python train.py --gain_aug_db=10 --norm="layernorm" --activation="gelu" --mixing="mixup" --head_dropout=0.1 --precondition_frequency=50
Rows from block 5, named by matrix and row number. Rows with one number belong to one neuron. Each number is 128 + 32 x the weight over its row's rms, rounded and kept within 0 to 255. All counts start at 0. After the name is the row's rms in percent of the matrix's.
# fc1: MLP up (model.blocks.5.mlp.fc1.weight, 2304x384), inputs 336-383
# fc2: MLP down (model.blocks.5.mlp.fc2.weight, 384x2304, transposed), outputs 336-383
fc1.1041 095 [135 102 139 134 103 139 163 143 112  58 107 125 117 115 148 147  87  92 147 153 126  78 136 100  64 146 117 156 124 162 124 133 121 107 140 101 126  97 154  99 111 168 123 212 166 152 126  94]
fc2.1041 091 [114 149 140 200 111 113 124 174 154  80 120 147 149 102 107 126 120 117 136 138 172  99 123 121 117  71 144 138 111  99 143 119 115  97 132 128 142  72  85 124  94 135  81  75 164 133 132 161]
fc1.1042 102 [176 147 145 114 124 141 109 121  68  91 119 151 104 157 147 129 111 105 149 114 101 171 131 173 173  84 139  50 155 112 143 163  65 137 115 177 113  92 142 169 153 118 150 193 141 162 107  25]
fc2.1042 119 [ 96 124 122  73 137 139 101 108 104 148  81 169  84 126 123 150 147 122 117 134  86 139 150  93 118 159 136 105 132 158 129  96 137 135 160 131 115 129 108  93  84  90 101 141 153 107 141 109]
fc1.1043 094 [135 122 152 110 124 112 132 110 109 114 178 117 120  92 110 148 130 112 124 119  70 166 139 148 126 121 184  98 149 110 124 171  92 174 161 134 127  85 119 173 121 175 116 130 176 144  97 130]
fc2.1043 095 [141 152 150 147  78 127 127  55 120 116 127  99 119 114 135  96 134 145 134 131 145 137  78 140 130 111 138 117 119 124 116 116 180 176 110  41 155 123  91 176 116 150  60 123 134 124 155 142]
fc1.1044 087 [ 99 108 119 102 106 144 137 123 113 103  45 130 101 200 153 140 129  73 124 130  76  90 113 112 116 142  91 129  93 157 150 102 126 107  78 113  99  92 129 109  86 184 185 194 133 142 115  98]
fc2.1044 081 [153 170 126 189 124 154 104 171 125 131 164 140  88 161 152 148 119 131 137 148 170 129 186 133 156  45 165 106 125 124 152 114 156 116 138 174 140 143 100 199 130  88 137  97 148 191 144 155]
fc1.1045 103 [ 93 138 116 149 135 139  95 104  97 152 158  82 140  92 153 166 126 146 141 117 115 140 164 105 213 106 180 120 159 125 135  97 161 130 116 130 117 133 148 135 158 109 118 118 139 126 103 156]
fc2.1045 111 [145  69 122 125 113 121 109  55 129 181 161 130 132 155 127 115 141 133 106  99  94 126 121 117 175 116 193 138 110 203 144  97 191 165  76 255 135  92 150 165 132 119 101 121 117 165 136 162]
fc1.1046 107 [114 122 126  88 148 161 138 129  85 149 142  55 111  87 151 158 154 117 147 154 145 125 137 123 110 120  98 134 101 160 111 163 124 142 122  63 124 101 107 118 119 114 134 170 100 114 141 172]
fc2.1046 109 [130 167  93 127  79  96 140 130 140 117 140 125 152 114 124 126 118 139 132 107 178 104 112 146 161 119 119 148 131 120 130 133 124 139 137  33 124 107 181 111  82 159 119 103 140  86 111 145]
fc1.1047 105 [ 58 193 154 135 117  97 107  53 150  92 134 148 133 100 147 138  92 159 158 153  87 171 170 114 136 137 165 139 158 131 118  86 166 134 156 119 116 154 143  91 126  80 162  64 108 130 113 123]
fc2.1047 088 [196 150  95 101 108 131 110 202 129 179 113 113 175 124 118 151 120 134 129 129 144 120 146 119 178 167 128 134 107 112 153 134  89 131  76 128 122 128 129 111 125 105  97 118 157 146 217 100]
fc1.1048 107 [166 134 130 117 172 134 125 103 136  88 198 125 139 179 101 108 162 179 143 121 122 164  74 148 153 134 144 198 133 123 122 199 132 117 144  82 112 159 129 190 158  70 113 156 127  96 140  40]
fc2.1048 125 [ 66 160 111 108 100 145 126  55 126  80 141 110 142 134 134 142 116 144 139  92 111 137  82 129 116 167  61 162 150  51 133 145 109  45 152 186 117 176 183  69  20 153 183 171 149 111 134  55]
fc1.1049 091 [150 109 155 116 149 122 141 154 122  87  82 136 139 140 138 109 126  79 162 168 167 146 115 135  72  83 151 141 119 181  95 163 146 105 167 163 117  87  89 130 155 144 125 141 121 151 141 108]
fc2.1049 091 [140 143 114 189 136 147 150 115 100 135 144 156 142 200 119 128 139 116 140 144 189 112 118 120 144  72  79 147 110  43 128  97  56  80 140  67 121 127 113 124  43 132 129 130 126 184 158 107]
fc1.1050 090 [130 105 133  77 143 137 113 116 145  66 100 134 118 154 187 115 104 107 132 138  81 152 106 157  91 147  62  97 102 142  98 190 102 108 114  89 110  85 128 113 112 143 125 219 114 172 107 108]
fc2.1050 088 [171 146 116 150 169 125 127 142  97 167 106 181 136 124 139 125 125 103 120 149 181 126 160  91 148 118 141 133 111  76 113 107  41 129 147 110 117 148 111 164 159 100  99 130 146 123 138 118]
fc1.1051 099 [121 167 146  64 113  96 129 104 104  88 171 131 106  49 156 131 152 108 104 113 127 153 124 128 114 137 155 144  98 146  82 143  99  99 164  76 119 100 125 182 165 162 108 140 120 130 132 152]
fc2.1051 089 [121 148 104 164  89 122 150 255 104 163 176 129 119 110 134 106 121 119 121 120 121 100 116 141 133 136 124 166 133  52 120 119 105 103 123  60 129 156 125  81 143  94 130 122 127 170 127 183]
fc1.1052 081 [133 150 151  98 113 109 133 167 124 137 209 130 113 124  81 125  76 139 126 112  48 187 156 168 195 137 159 111 123 117 143  89 139 142 105 128  82 171 108 155 182 101 117 129 113 142 139 173]
fc2.1052 083 [135  95 130 167 126 138 136  43 107 131 129 141 133 134 136 145 141 170 132  81 167  91 102 123 160 122 125 119 109 165 133 137 255 180  77 197 123 104 106 183 116 141  53 119 120 165 179 152]
fc1.1053 099 [103 146 127  88 108  98 130  77 114 115 132  84  76  66 131 152 121 124 136 124 111  85 155 138 105 156 159 108 158 126 135 174 112  92 168  81 128 116 152 112 156 134 121 171 151 124 145 126]
fc2.1053 100 [ 98 134 113 135  81 134 132 255 143 141 123 125 148 134 131 135 136 135 152 126 135  98 110 129 131  78 156 134 137 147 132 125 160 117 102  42 124 135  85 155  76 128  97  93 131 143 159 120]
fc1.1054 122 [133 101 147 148 108 162 152  78 146 168 132 174  41 132 115 113 114  64 124 136 149 112 131  54  84 112 113 121  92 160 100  95 103 105  78 215 100 109 145 150 113 134 111 106 140 157 124  72]
fc2.1054 114 [106 127 127 158 117  20  81 185 114  93 112 109 111 115 107 108 134 137 128 121 136 123 130 135 173 120 185 142 111  77 111 132 162 113  61  17 143 147 140 139 122 127 154 118 134 143 153 203]
fc1.1055 107 [ 94 106 144 178  93 148 187 148  81 145 103 141  52 138 107 123 102  88 158 153  79 131 176 163 127 156  96 202 145 136 149 186 158 112 108 186 168 164 127 154 136 165 111 163 164 123  74 111]
fc2.1055 118 [156 117 138  93 154 135 106 120 167 111 147  72  45  79 148 126 112 123 142 101 186 165 109 116  94 144 135 141 116 165 132 117  57  71 186  91 115 142 119  96 159 147 199 127  76 236 160 135]
fc1.1056 091 [ 76 160 136 127 157 132 142 107 204 151 135  97 117 153 163 140  75 170 163 130  82 149 170 158 108 113 172 104 147 114 113 169  85 100  99 199 138 163 123 156 124 120 143 102  89 155 182  81]
fc2.1056 097 [142  88 117 122 118 132 144 201  74 161  99 110 113 142 122 138 110 142 114 138 147 149  71 123 126 165 134  88 112 151  98 120 150 160 140  69 127  92 103 189 133 120 120 134 146  96 147 197]
fc1.1057 097 [111 156 150  90 121 141 106 139 171 145 182 117  79 193 142 132  94 127 163  98  73 133 114 144 101 112 187 114 119  98  81 156 113 119  98 170  92 151 102 168 158 112 137 109 117 149 131 103]
fc2.1057 090 [ 99 112 133 144 108  86 168 161 109 169 122  72 160 167 124 109 125 139 110 133 151 133 102 140 129 137 147 119 126 151 137 166 147 169 113 161 133  67 121 132 134 120 122 113 132 107 170 159]
fc1.1058 091 [ 70 140 157 101 146 149 110  68 132 108  94  95 122  83 144 154 138 133 136 109  87 143 110 148 118 140 155  94 108 151 103 152 132 136 167  77 130 101 131 127 151 142 113 157 124  98 130 182]
fc2.1058 096 [104 142 118 139  88  74 119 215 125 165 134 124 130 145 138 124 121 136 100 108 154 149 133 135 153 119 130 113 126 162 125 144 177 184 160 141 125 131 175 102  71 104 147 142 117  86 124 102]
fc1.1059 109 [ 87 144 110 150 114 152 146 162 173 146 125  99 167 156 120  97 123 150 158 148 125 110 150 153 132 137 168 112 145 177  82 161 124  98  82 124  99 123 132 161 132 141 158 146 119 157 147  59]
fc2.1059 124 [159 130 117 108 106 136 157 166 129 156 172  69 113 165 131 119 138 114 108 112  71 136 143 116 131 178  77 102 109 116 116 154 162 114 147 143 112 117 117 104 139 109 140 107 100 144 156 151]
fc1.1060 078 [ 97 116 124 128  99 149 151  93 165 140  54 138 137 218 141 155 135  52 133 158 110 134 117 116 125 107 105 180 113 198 110 124 135 140 112 119  74  58 139 142 125 154 136 203 169 120  98  79]
fc2.1060 088 [160 105 100 159 117 149 111 161 122  95 136 143  98 179 125 112 112 138 117 119 205  80  84 135 158  86 138 129 133  60 170 158 128 150 107 136 138  57 108 110 125 145 129 100 146 131 145 147]
fc1.1061 136 [102 135 176  99  67 153 121  60 125 108  40 148  61 105 106 112 106 120 111 132 108  57 136  42  89 102 124 128  99 175 155 114 115 139 107 255 164  90 127 111 100 118 102 150 121 135 106  92]
fc2.1061 120 [126 124 123 135  86  46  94 122 133  61 140 143 101 110  97 113 149 133 159 132 172 106 115 143 152  88 178 164 132 162 117 124 179  98  15 118 134 168 120 146  92 136 122 150 123 140  98 189]
fc1.1062 097 [177 106 116  99 149 129 151 120 156  93 116 139  68 170 143  96 141  79 128 152 151 120 125 153  59 126  83 163 115 131 124 205 109 122 153 174 136  68  92  86 160  99  97 135 113 128 160  70]
fc2.1062 095 [126 137 121 167 136 123 131 186 137 163 105  97 154 149 124 117 135 131 147 129 116 139 135 111 135 115 125 137 140  62 103 124  34 114 202  25 137 144  98 100  75 130 145 131 117 189 165  72]
fc1.1063 097 [148 117 100 129 118 124 151 143 136 113 191 140  72  76 156 112 106 133  96 165 103 127 122 112 112 107 158 104 151 113 141 118  74 127 178  84 106 160 144  96 154  92  89 125 140 114  77 184]
fc2.1063 116 [169 107 128 198 134 158 157 163 148 110 172 117 112 110 135 123 145 138 148 108 121  86 170 129 144  92 107 114 114 177 119  83 197  84 176 227 138 148 131 161  96 107  74 148 142 155 127 148]
fc1.1064 100 [127 137 163  96 110  92 121  85 127 108 166 106 103  22 167 123 143 122 132 121 125 132 117  97 116 157  76 154 145 145 101 178 101 107 145  93 130  75  98 169 133 161 115 168 137 157 143 171]
fc2.1064 097 [123 131 119 169 102 117 140 227 116 141 153 150 150 109 127 128 118 157 139 126 171 102 125 124 110 157 113 138 122  87 102 114  96 111 122   0 120 128 130 164 125 115 123  98 168  96 144 142]
fc1.1065 126 [106 109 117  95 100 117 128  58 130 170 107 104  80 182 134 103  97 112 108 103  85 123 135  95 117 105 156  74 175 180 199  80 104 171  75 185  93 135 174 131 147 136 120 122 156  96  53 118]
fc2.1065 125 [143 151 136 139 130 121 149 160 147 163 150 110 149 156 126 110 125 136 158 133 164 111 130 164 154 140 151 152 125  94 111 120 170  92 111  13 128 139 145 178  94 133 171 122 133 178  76 107]
fc1.1066 080 [141 137 158  46 154  92  99  87 103 116  87 182 114 142 139 127 165 118 128 159 126 186 149 138 207 153 178 125 127 118 102 120 181 110 100 101 146 123  60 137 188 114 168  71 104 133 138 137]
fc2.1066 107 [124 154 121 127  98 105 110 185 140  65 149  96 170 128 131 117 145 165 135 108 128 133 115 125 108 123  58 124 126 100 159 106  84 119 154 162 156 129 134  33  91 115 129 139 165  99 155  58]
fc1.1067 105 [ 88 127 156 119 152 167 135 142 140 140  48 146  69 134 105 113 129  83 146 103 141 102 145  83  88  90 124 111 130 128 179  75  80 150 127 189 151 119  93 101 162 178 134 142 116 148 150 107]
fc2.1067 083 [174  87 139 112 138 113 117  62 150 122 124  89  54  77 136 162 141 109 142 127 169 114 102 118 141 120  97 122 150 157 133 155 110 138 162  38 117 113 118  97 121 136 129 146 160 109 113 148]
fc1.1068 093 [153 144 131 140 159 162  86 140 106  90 107 160  95 188 151 152 113 131  98 117 118 145  86 131  99 109 153  71 111 116 127 158 131 107  97 102 159 104 152 134 150  84 160 208 103 103 160  75]
fc2.1068 115 [136 113 105  83 115  94 112 187 108 118  90 151  79 174 125 136 116 111 125 106 121 140 162 115 133 112 117 136 132 130 106 132 109 113 141  96 112 132 125 146 110 123 118 142 137 171 134  94]
fc1.1069 116 [116 124 136 128 100 119 165 102 100 106  95  52  49  99  94 119 146  88 197 148 154 143 141 120 122 113 126 127 148 148 121 140 123 127 156 140 123 131 141 102 117 150 163  89 142 149 134  73]
fc2.1069 103 [133 158 121 149 161 152 128 217 160 155 133 137 190 118 145 139 123 152 121 134 221 100 171 109 143 143  94 119  99 121 104 141 120 114 182  92 135 117 107 115 126 115 112 156  77 177 177  57]
fc1.1070 102 [ 74 111 110 110 165  99 151  98 151  83 128  89 114 199 161 136 156 134 142 142 116 151 140 116 162 152  88 112 163 172 169  46 122 147 102  93 138  91 152 123 112 176 140 140 145 135 152 122]
fc2.1070 090 [160 128 120 141  94 143 139 105 108 111  82 122  87 151 146 108 116 123 109 162 119 139  80 115 163  90 162 141 112 105 145 160 152 133  96  90 105 127 106 148 162 148 118  75 152 176  85 110]
fc1.1071 089 [169  85 111 164 112 146 157 120 130  84  85 117 149  97 141 122  82 113 160 187 160 131 132 127  85  96 179 142 133 170 150 168 165 131 175 133 130  79 139 113 108 174 115 156 116 122 140  74]
fc2.1071 082 [114 157 111 154 136 107 191 172 122 103 150 159 144 191 116 106 130 144 138 101 153  76 134 113 101  96  42 123 115  67 131 112  73 121 105  96 125 136 151  92  62 102 112 116 123 195 137 138]
fc1.1072 102 [ 85 151 111 117 132 120 134  97 148  96 101 105 108  60 127 180  94 136 160 172 129  93 138 137 108 130 139 154 167 152 114 133 106 108 187  98 127 106  99 122 133 135  83 138 132 114 152 155]
fc2.1072 086 [113 142 156 109 119  93 133 104 132 111 136 104 161 120 127 132 152 130 106 127 128 138 103 138 157 100 141 143 112  83 115 129 170 135 140 150 122 113 147 100  49 131 120 131  96 109 133 109]
fc1.1073 099 [ 75 115 151 121 160 132 169 131 129 138  77 124 118 248 180 151 170  73 105 101 130  96 122 105 123 151  92 119 150 146 133 121  95 135 142  76 116  73 150 134 118 175 165 221 140 146  80 115]
fc2.1073 095 [110 123 122 177 115 126  87  82 167 170 114 128  57 141 138 105 113 123 133 131 155 114  91 118 144 135 116 140 106 145 144 119  87 154 109 231 119 157 110 111 135 126 136 103 146 160 121 130]
fc1.1074 097 [180  94 130 134 156 123 174 126 141 139  71 110 110 124 128 123  86 100 128 124 118 134 101 118 118 112  73 159 157 204 112 208 132 150 198 128 137 120  97  90 120 146 129  60 102 152 140 111]
fc2.1074 095 [121 114 136 109 171 132 174 126 163 162 118 121 145 113 137 101 142 155 123 133 203 126 136 118 147 187  71 121 107  32 158 119 120  71 214 108 139 172  86 174  91 119  94 113 117 190 188  84]
fc1.1075 094 [165 102  83 165 128 147 166 125 115 106  77 132 148 150 158 152 140 109 118 169  91 115 114 106  99 110 143 120 120 174 126 181 191 116 108 133 120  50 133 102 151 126 147 144 129 119 165 102]
fc2.1075 112 [111 126  98  85 140 109 163 178 138 102 135 104 140 175 119 116 149 146 156 142 150 122 115 141 125 106  76 170 107  77 112 133  53  97 220 156 118 167 139 103  81 122 141  96 140 140 132 133]
fc1.1076 110 [ 98 115 147 151 140 143 128  68 120 113 107 105 119 133 134 153 115  98 147 136 126 136 145  98 129 132 127 156 122 146  91 118 162 140  96 172 113 102 138 144  97 128 140 139 136 127  96 150]
fc2.1076 114 [166  93 109 131 103  73  71 152 144 185  96 104 153 125 110 113 136 144 125 134 115 154 169 121 158 117 194 126 115 138 138  90 176 151  42 177 136 115 146 179 143 137  90 124 137 169 151 159]
fc1.1077 118 [187 128 146 141 166 137  68 121 139 108 201 142  82 200  99 154 159 134 156 104 105 139 105 166 133  87  56 188 108 115  80 198  92 115 137 103 107 143 138 181 157 116 123 202 108 140 136  91]
fc2.1077 128 [ 79 160 129 154 111 117 136  60 122 162 154 152  88 111 137 147 135 112 107 136  94 147 133 134 100 159 205 151 145 100 119  95  65  91 136 255 125 129 142  55  58 142 149 159 135  64 147  75]
fc1.1078 111 [142  99 186  77 129 136  99 149 115 107 181 121 137 204 148 111 162  77  98 100 149  88  79 153 155 116   0 144 123 139  85 191 110 138 155  84 129 135  83 175 155 149 127 178 160 150  97 123]
fc2.1078 106 [126 131 141 194 105 167  97 115 122 155 111 115  52 192 147 124 136 126 116 148 125 165 115 147 135 170 205 119 139  52 152  67  67 111 135  97 114 134 119 128  69 159 143 131 163 108 150 144]
fc1.1079 100 [109 133 127  93 134 131 128 165 125  88 128 115  90 235 166 166 175 102 102  93  83  73  65 165 185 123   5 175 132 123 138 158 118 120  80  71 128 137 126  99 138 127 139 178 138 180  51 121]
fc2.1079 095 [125 119 123 170 156 107  83  86 126 140 123 150 108 130 156 118 133 128 119 142  98 172 116 144 153 155 138 144 132 107 168 160  88 101 216 192 106 165 118  72 106 137 131 179 152 148  89  88]
fc1.1080 100 [104 166 128 122  91  87 102  37 136 116  64 149 122  85 166 138 104 112 167 111 126  86 147 125 111 128 142 121 141 113 148 141 137 122 165  84  97 128 104  73 128  91 161 127 123 105 152 103]
fc2.1080 101 [154 164  99 133 111 184  98 224 125 146 141  87 129 100 126 140 155 133 143 119 174 101  89 119 131  92 126 134 109 122 139 156 152  98 111  49 117 124 129 148 118 121  87 138 137 127 167 171]
fc1.1081 093 [142 117  88  78 165 110 113 132 158 107 139 155 111 211 109 143  99 175 119 111 106 108  75 163 121 175 132 174 176 134  85 186 142 117  88  11  94 131 121 115 106 110 141 180 121 171  80  92]
fc2.1081 095 [115 146 141 151 104  85 121 153 120 123 101 144  89 121 115 113 120 134 115 142 115 118 135 136 130 160  98 111 121 106 139 189  55  94 124 255 128 127 145  56  83 114 101 113 139 101 114  59]
fc1.1082 091 [136 128 155 143 114 118 133 141 161 115 111 108  99 105 147 110 161 160 145 145 107 102 135 126  67 110 102 140 155 151 124 182  87 146  76 153 138 125 114 124 159 140 119 133 125 157 103 134]
fc2.1082 082 [ 93 142 135 162 147 140  83 113 110 139 100 105 133 125 129 126 100 130 149  84 211 157 108 153 160 137 172 119 129  87 100 117 145  71 144  33 139 175 150 115 123 144 113 134 124  65 163 121]
fc1.1083 106 [ 58 107 133 142 129 171 140  92 108 171 175  91  84 206 150 134 120 112 160 161 117 104 155 109 150 149 152 108 134 155 148 150 159 149  82 130 138  69 109 136 144 120 136 155  95 182 126  67]
fc2.1083 093 [146 158 126 112 138 101 118 145  80 129 140 117 115 167 120  98 146 138 118  95  97 110 125 119 158 133  72 137 127 149 120 165 109 135 144 155 125 126 143 111 140 162  95  91 126 122  95 160]
fc1.1084 083 [ 48 168 156 119 108 125 114 104 139 143 113  78 108 146 149 104  99 121 171 116 143 155 137 126  82 108 195 127 118 118  89 200  82 124 114 122 152 140 105 148 143 177 128 144 130 115 123 163]
fc2.1084 090 [112 150 117 122 127 118 107 157 135 115 117 138 106 150 123 121 116 132 127 119 176 132  75 143 147 153  96 139 121 144 136 137 206 160 187  84 120 128 132 127 123 148 175 129 101 115 134 129]
fc1.1085 108 [117 148 100 151 118 112 122  71 128 123  81 163 116 121 135 131 107 122 174 119  96  79 168 136 119 145 115 127 151 142 113 142  98 158 152  72 135 144  99  73 111  77 158  92 122 114 180 180]
fc2.1085 120 [126 146 150 108 129 123 113 169 159 158 117  72 167 123 127 169 129 144 138 117 188  89  78 108 136 108  89 121 102 144 149 110 137 117 145  61 107 116  95 115 133 129  83 161 134 146 154 162]
fc1.1086 095 [152  97 111 105 103 125 151 103 151 114  84 100 143 114 163 128 146  93 166 159 173 103 173 153  60 120 139 123 108 156 134 146 135 151 148 182 112  71 150 141 130 151 112  84 131 142 134  66]
fc2.1086 091 [104 139 123 164 104 144 152 144 132 193 128  93 188 144 122 129 136 119 144 142 126 113 101 120 139  85  85 175 107 105 106 107  52 124 186  80 131 123  90  59  46 109 139 105 107 159 160  71]
fc1.1087 096 [116 154 149  87 149 102 121 133 145  90 157 159 109 226 137 117 114 119 129 109 140  99  84 175 145 145 130 142 124 126  61 181 135 115  82  29  78  91 127 124 139 119 118 213 127 198  76 122]
fc2.1087 101 [161 131 151 159 111  79 108 126 126  60 134 118 126 135 162 104 119 137  96 122 126 137 137 147 173 134 111 136 123 104 151 178 146 123  90 228 134 113 112  37 123 128 151 106 132 111  90  80]
fc1.1088 098 [134 130 166 164 179 137 115  92 142 169  45 149  89  99 103 126 135 118 148 112 135 142 134  90 131  99 115 172 135 164  95 133 106 162 112 156  92 135 141 103 138 107 159 131  93 101 192  46]
fc2.1088 101 [138 149 146  69  95 153  79 193 150  89 169  85  85  47 119 164 136 167 135 128 155 152 137 131  87 156  75 100 134 107 160  87 112 185 137  75 154 127 130 106  69 120  94 151 134 211 193 172]
fc1.1089 107 [150 163 130 119 111 108 172  95 114 125 190  83 119 144 159 132 102 115 110 149 111 189 140 129 119 136 138 132 132 120 124  91  79 108 154  39 142 138 132 113 166 140  87 147 144 148  84 195]
fc2.1089 123 [161 100  94 199 130  73 157 229  93 161 184 136 112 174 143 139 128 123 124 142 178 118 183 113 125 152 133 118 111 191 114 135 175 103  99 178 108 121 120 148 104 120  62 141 109  86 137 149]
fc1.1090 096 [128 108 160  78 144  97 103 130 108 107 184  92 131 188 143  85 127  93 110 125 116 127 109 171 126 108  37 163 127 135  73 207 112 142 167  93 144 148 109 146 163 137 118 177 158 146 136  85]
fc2.1090 095 [180 120 159 177  98 173 115 159 136 120  98 126 137 155 122 139 136 133 101 119 109  97 102 151 144 167 184 126 144  41 134  74  93  72 123 111 123 145 117  92  47 111 167 134 135  88 152 150]
fc1.1091 112 [125 118 132 138 123 106 133 111 127 133 192 106 113 171 130 111 143 124 144 102 134 154 140 152 107 103 120 142 137 154 108 130  62  83 116 103  99 154 116 182  92 122 152 157 134 144 156 106]
fc2.1091 101 [128 137 113 107  78 140 180 170 147 112 101 112 150 133 119 135 120 124 132 136 100 140 138 143 139 166 114 135 133  88 120 126 137  93 103  65 113 133 119 124 110 125 138 115 129 144 137 161]
fc1.1092 096 [208 102  84 123 137 152 125 110 121 127 111 167 127  99 155 145  97 122 142 159 129 171  83 150 191 126 133  66 138 151 162 157 132 119 117 157 118  96 165 168 150  97 151 136 147 119 162  79]
fc2.1092 117 [ 78 125 139 103 116 153 116  86 134 135 110 147 106 130 119 140 123 146 121 112 121 110 174 113 111 136 139 125 108 139  79 111 116 104 156 193 131 142 115 106  44 134  85  83 142 132 161  56]
fc1.1093 114 [ 96 131 115 125  66 123 142 101 136  96  71  78  22 155 122 112  95 135 148 168 117 138 151  97  96 154 124 197 121 147 154 155 141 121 168 149 150  86  93 139 151  97 133 103 148  67 115 132]
fc2.1093 104 [154 134 121 154 130 176 103 202 118 130  91 134 141 109 134 123 122 141 111 111 162 147 125 145 132 145 199 149 121  96 122 146  17 137  90 102 146 149 116 137  89 112 165 108 105 205 145 140]
fc1.1094 091 [140 134 154 130 100 140 185 152 123 129 112 150  61 145 141 164 142 153 194  97 146 146 121  97 103 131 120 191 143 165 114  96  79 173 146 142  92 112  92  69 113 146 139 156 113 146  98 125]
fc2.1094 079 [ 79 118 133 116 166 112 110  55 113  68  93 138 103 138 137 155 147 142 149 143  54 150 117 163 126 124 179 120 119 103 153 150 189 136 123 113 111  88 141 150 146 169 139 124 111 111 137  64]
fc1.1095 073 [131  65  98  93 118  92  87 135 138  54  86 124 169 119 133 113  95 141 120 187 109 113 144 159  89 159 103 126 132 169 122 176  68 116 136  53 148  45 141 133  63 137 131 173 122 127  86 101]
fc2.1095 082 [140 151 118 156 167 146 169 154 123 144 173 189 117 142 142 136 130 128 150 137 149 113 145 108 142 101 155 133 147  57 140 123 182 138 178 238 119 162 123 105 114 109  56 143 136  95 184  89]
fc1.1096 122 [135 107 107 137  93  96 145 137 128  70 140 115  81 173 160 144 115 142 107 123  85 138 123  96 129 132  70 122 131  78 143 179 158 113 146 134 143 124 159 164 140  86 136 120  90  61  76 167]
fc2.1096 122 [106 138 159 105 147 118 120 149 134 146 117 128 147 126 107 129 136  97 133 128 194 142  94 158  78 132  59 161 109  77 135 140  82  98  88 127 118 106 118 114 147 144 170 155 126 159 124 141]
fc1.1097 118 [118 116 148 125  47  76 120 128 124 105 130 100  70  87 137 132  90 173 134 120 108 158 108 109 142 205 128 180 145 131 155 160 137 141 118 134 153  99 151 172 158 108 153 158  86  36 109 153]
fc2.1097 111 [144 133 124 136 108 131 108 247 126 110 141 136 120  68 108 116 100 128 133 102 143 124 125 137 118  76 112 161 129  78 144 134 100 101 140  73 129 111  76 128 107 137 127 140 155 138 125 139]
fc1.1098 102 [ 31 175 141 103 119 109 140 106 110 168  22 125  72 155 126 127 118 100 102 152 109 105 112 101 118 123  80 153 145 180 135  95  71 168 162  94 138  56 155 104 122 188 141 202 134 124  94 136]
fc2.1098 113 [140  96 129 132 126 122 107  64 161 136 121  92 103 129 156 136 123  95 128 121 177 107 134 118 112 105 188 115 124 191 104 117 196 114  90 229 113 136 107 136 157 137  86 148 156 130 110 114]
fc1.1099 099 [ 91 155 112  95  83 118 141 120 104 121  89 125 100 116 168 128  39 136 128 120 112  92 148 108  66 136 124 146 141 134 131 141  99 116 203 120 130 119 129 117 182 172 124 119 110 153 123 159]
fc2.1099 116 [153 131 124 123 121 120  91  94 132 155 134  93 115  56 111 131 150 116 114 122 140  98 149 124 136 110 128  87 103 170 144 115 187 138 125 112 138 171 122 144 117  97  94 107 142 122 117 145]
fc1.1100 090 [154 118 127 138 152 142 145  97 103 130  87 133 114 175 124 161 143 105 103 134 142 104 123 156  88 100 138 142 143 134 113 147 147 153 170  91 115 109 104 152 148 192 184 187 115 125 133  52]
fc2.1100 099 [110 161  88 142 101 143 135 239 113 137 139 151  45 164 100 110 108 139 127 109 151 146 116 146 149  85  94 114 138 137 132 121  31 139  94 211 131 107 117  67  57 106 118 151 133 165 137 168]
fc1.1101 098 [ 94 166 115 116 142 142 173  92 139 168   7 111  56 208 109 122 158 107 130 123 177  71 147  99  93 117 101 185 110 161 101 147 113 118 169 101  82 136 133  84 110 157 144 143 117 130 112  83]
fc2.1101 100 [141 140 101 127 147 122 102 138 146 114  92 125  68 157 122 144 112 123 139 108 166 162 120 128 144  86  85 139 114 142 118  98 112 120 120 181 125 148  95 165 105 122 163 149 138 173  99 106]
fc1.1102 114 [ 93 153 128  91 137  90 136 106 122 112 146  86  90 195 130 132 110 109 162  77 152 163 137 127 132 131 121 166 110 147  96 204 137 119 101  54 146  77 126 154  99 123 134 195 141 171 108  84]
fc2.1102 100 [150 108 136 119 116 138 149 159 136  98 145  92 152 120 149 151 129 143  91 130  94 156  98 129 151 151 108 151 119  51 119 182  68 167  45 200 114 110  74 146 128 140 133 126 131 109  76 141]
fc1.1103 096 [115 156 140 123 130 116 105  88 112 136  83 129 111 106 141 157  97 112 160 125  99  97 160 152  62 123 181 107 146 139 125  98 105 126 193  86 143  69 112 103 189 160 112 104 117 157 106  87]
fc2.1103 076 [122 136 135  89 137  88  91 128 118 197 129  81 149 108 121  97 159 141 140 129 130  56 129 125 142  65 165  97 114 160 100 151 114 109  86 197 120 139 137 134  57 129 119 122 110 128 120 159]
fc1.1104 111 [126 112 160 147 104 146 124 117 169 113 100  93 147 144 167 104 121 133 135 137 138 160 119 177 190 123  95  82  96  88 113 177 151 101 148 131 150 202 106 179 180  82 142 144 103 106  92 129]
fc2.1104 109 [136 123 125 110 119 134  77 151 108  74 126 126 175 177 136 135 133 102 125 117 142 113 122 147 100 170  76 125 109 149  91 121  87 100 142  75 107 107 129  90 130 169 194 107 134 118  84 145]
fc1.1105 091 [115 166 116  92 117 116 137 103  88 124 113 142  94  98 127 152  98 128 140 139  94  74 164 147  86 121 212  94 146 133 137 150  88 123 183 123 162  70 124  94 163 174 138 116 116 140 120 141]
fc2.1105 072 [ 86 127 115 108 113 139 128 138 157 146  99 145 149 101  99 116 137 123 128 156  81 110 115 152 144  56 101 118 122  86 137  90 198 119  90 118 132 151 145 101  89 131  67 150 146 186 151  88]
fc1.1106 130 [154  98 100 131  85  95 143 118  70  89 196 143 102  93 138 153 158 162  91 119 100 135 127 177 151 161 105 183 114 107 137 108 135  73 176 106 144 115 129 165 121  68 109  99 105 139 168 146]
fc2.1106 139 [165  84 140  94 120 133 143 120 105 148 130 118  81  81 109 124 141 101 114 152  57 158 166 123 123 134 158 105 124 182  77 122 107  82  83 240 126  80 149  75 132 114 122  89 142 173 166 155]
fc1.1107 104 [140 122 126 109 133 128  96 154 136 137 211  80 102 128 168 143 148 105 152 158 173 141 166 144 128 149 104 129 111 147 141  45  27 135 139 124 123 126 114 119 136 102 131  92 147 114 119 117]
fc2.1107 098 [146 122 102 114  92 108 154 149 109 141 110 171 160 153 135 126 128 126 117 101 173 144 110 109 158 147 130  97 131 126 104 110 144  91 134  32 134 149 171  88 118 124 144  92 142 143 143 153]
fc1.1108 094 [133 161 139 147 144 141  98 105 105  88 151 137 122 176 134 132  74 154 122 124 129 123 119 133 132 119 152 115 152 151 106 179 141 124 107 144 110  80 147 152 169 152 158 180 167 143 143  29]
fc2.1108 110 [138 139 137 111 104 119 121 158 107 118  92 157  20 144 101 119 139 141 121  98 112 127 162 135 115 113 152 117 139 116 139 140 149 120 128 168 133 111 101 111  84 128 145 146 141 102 131 100]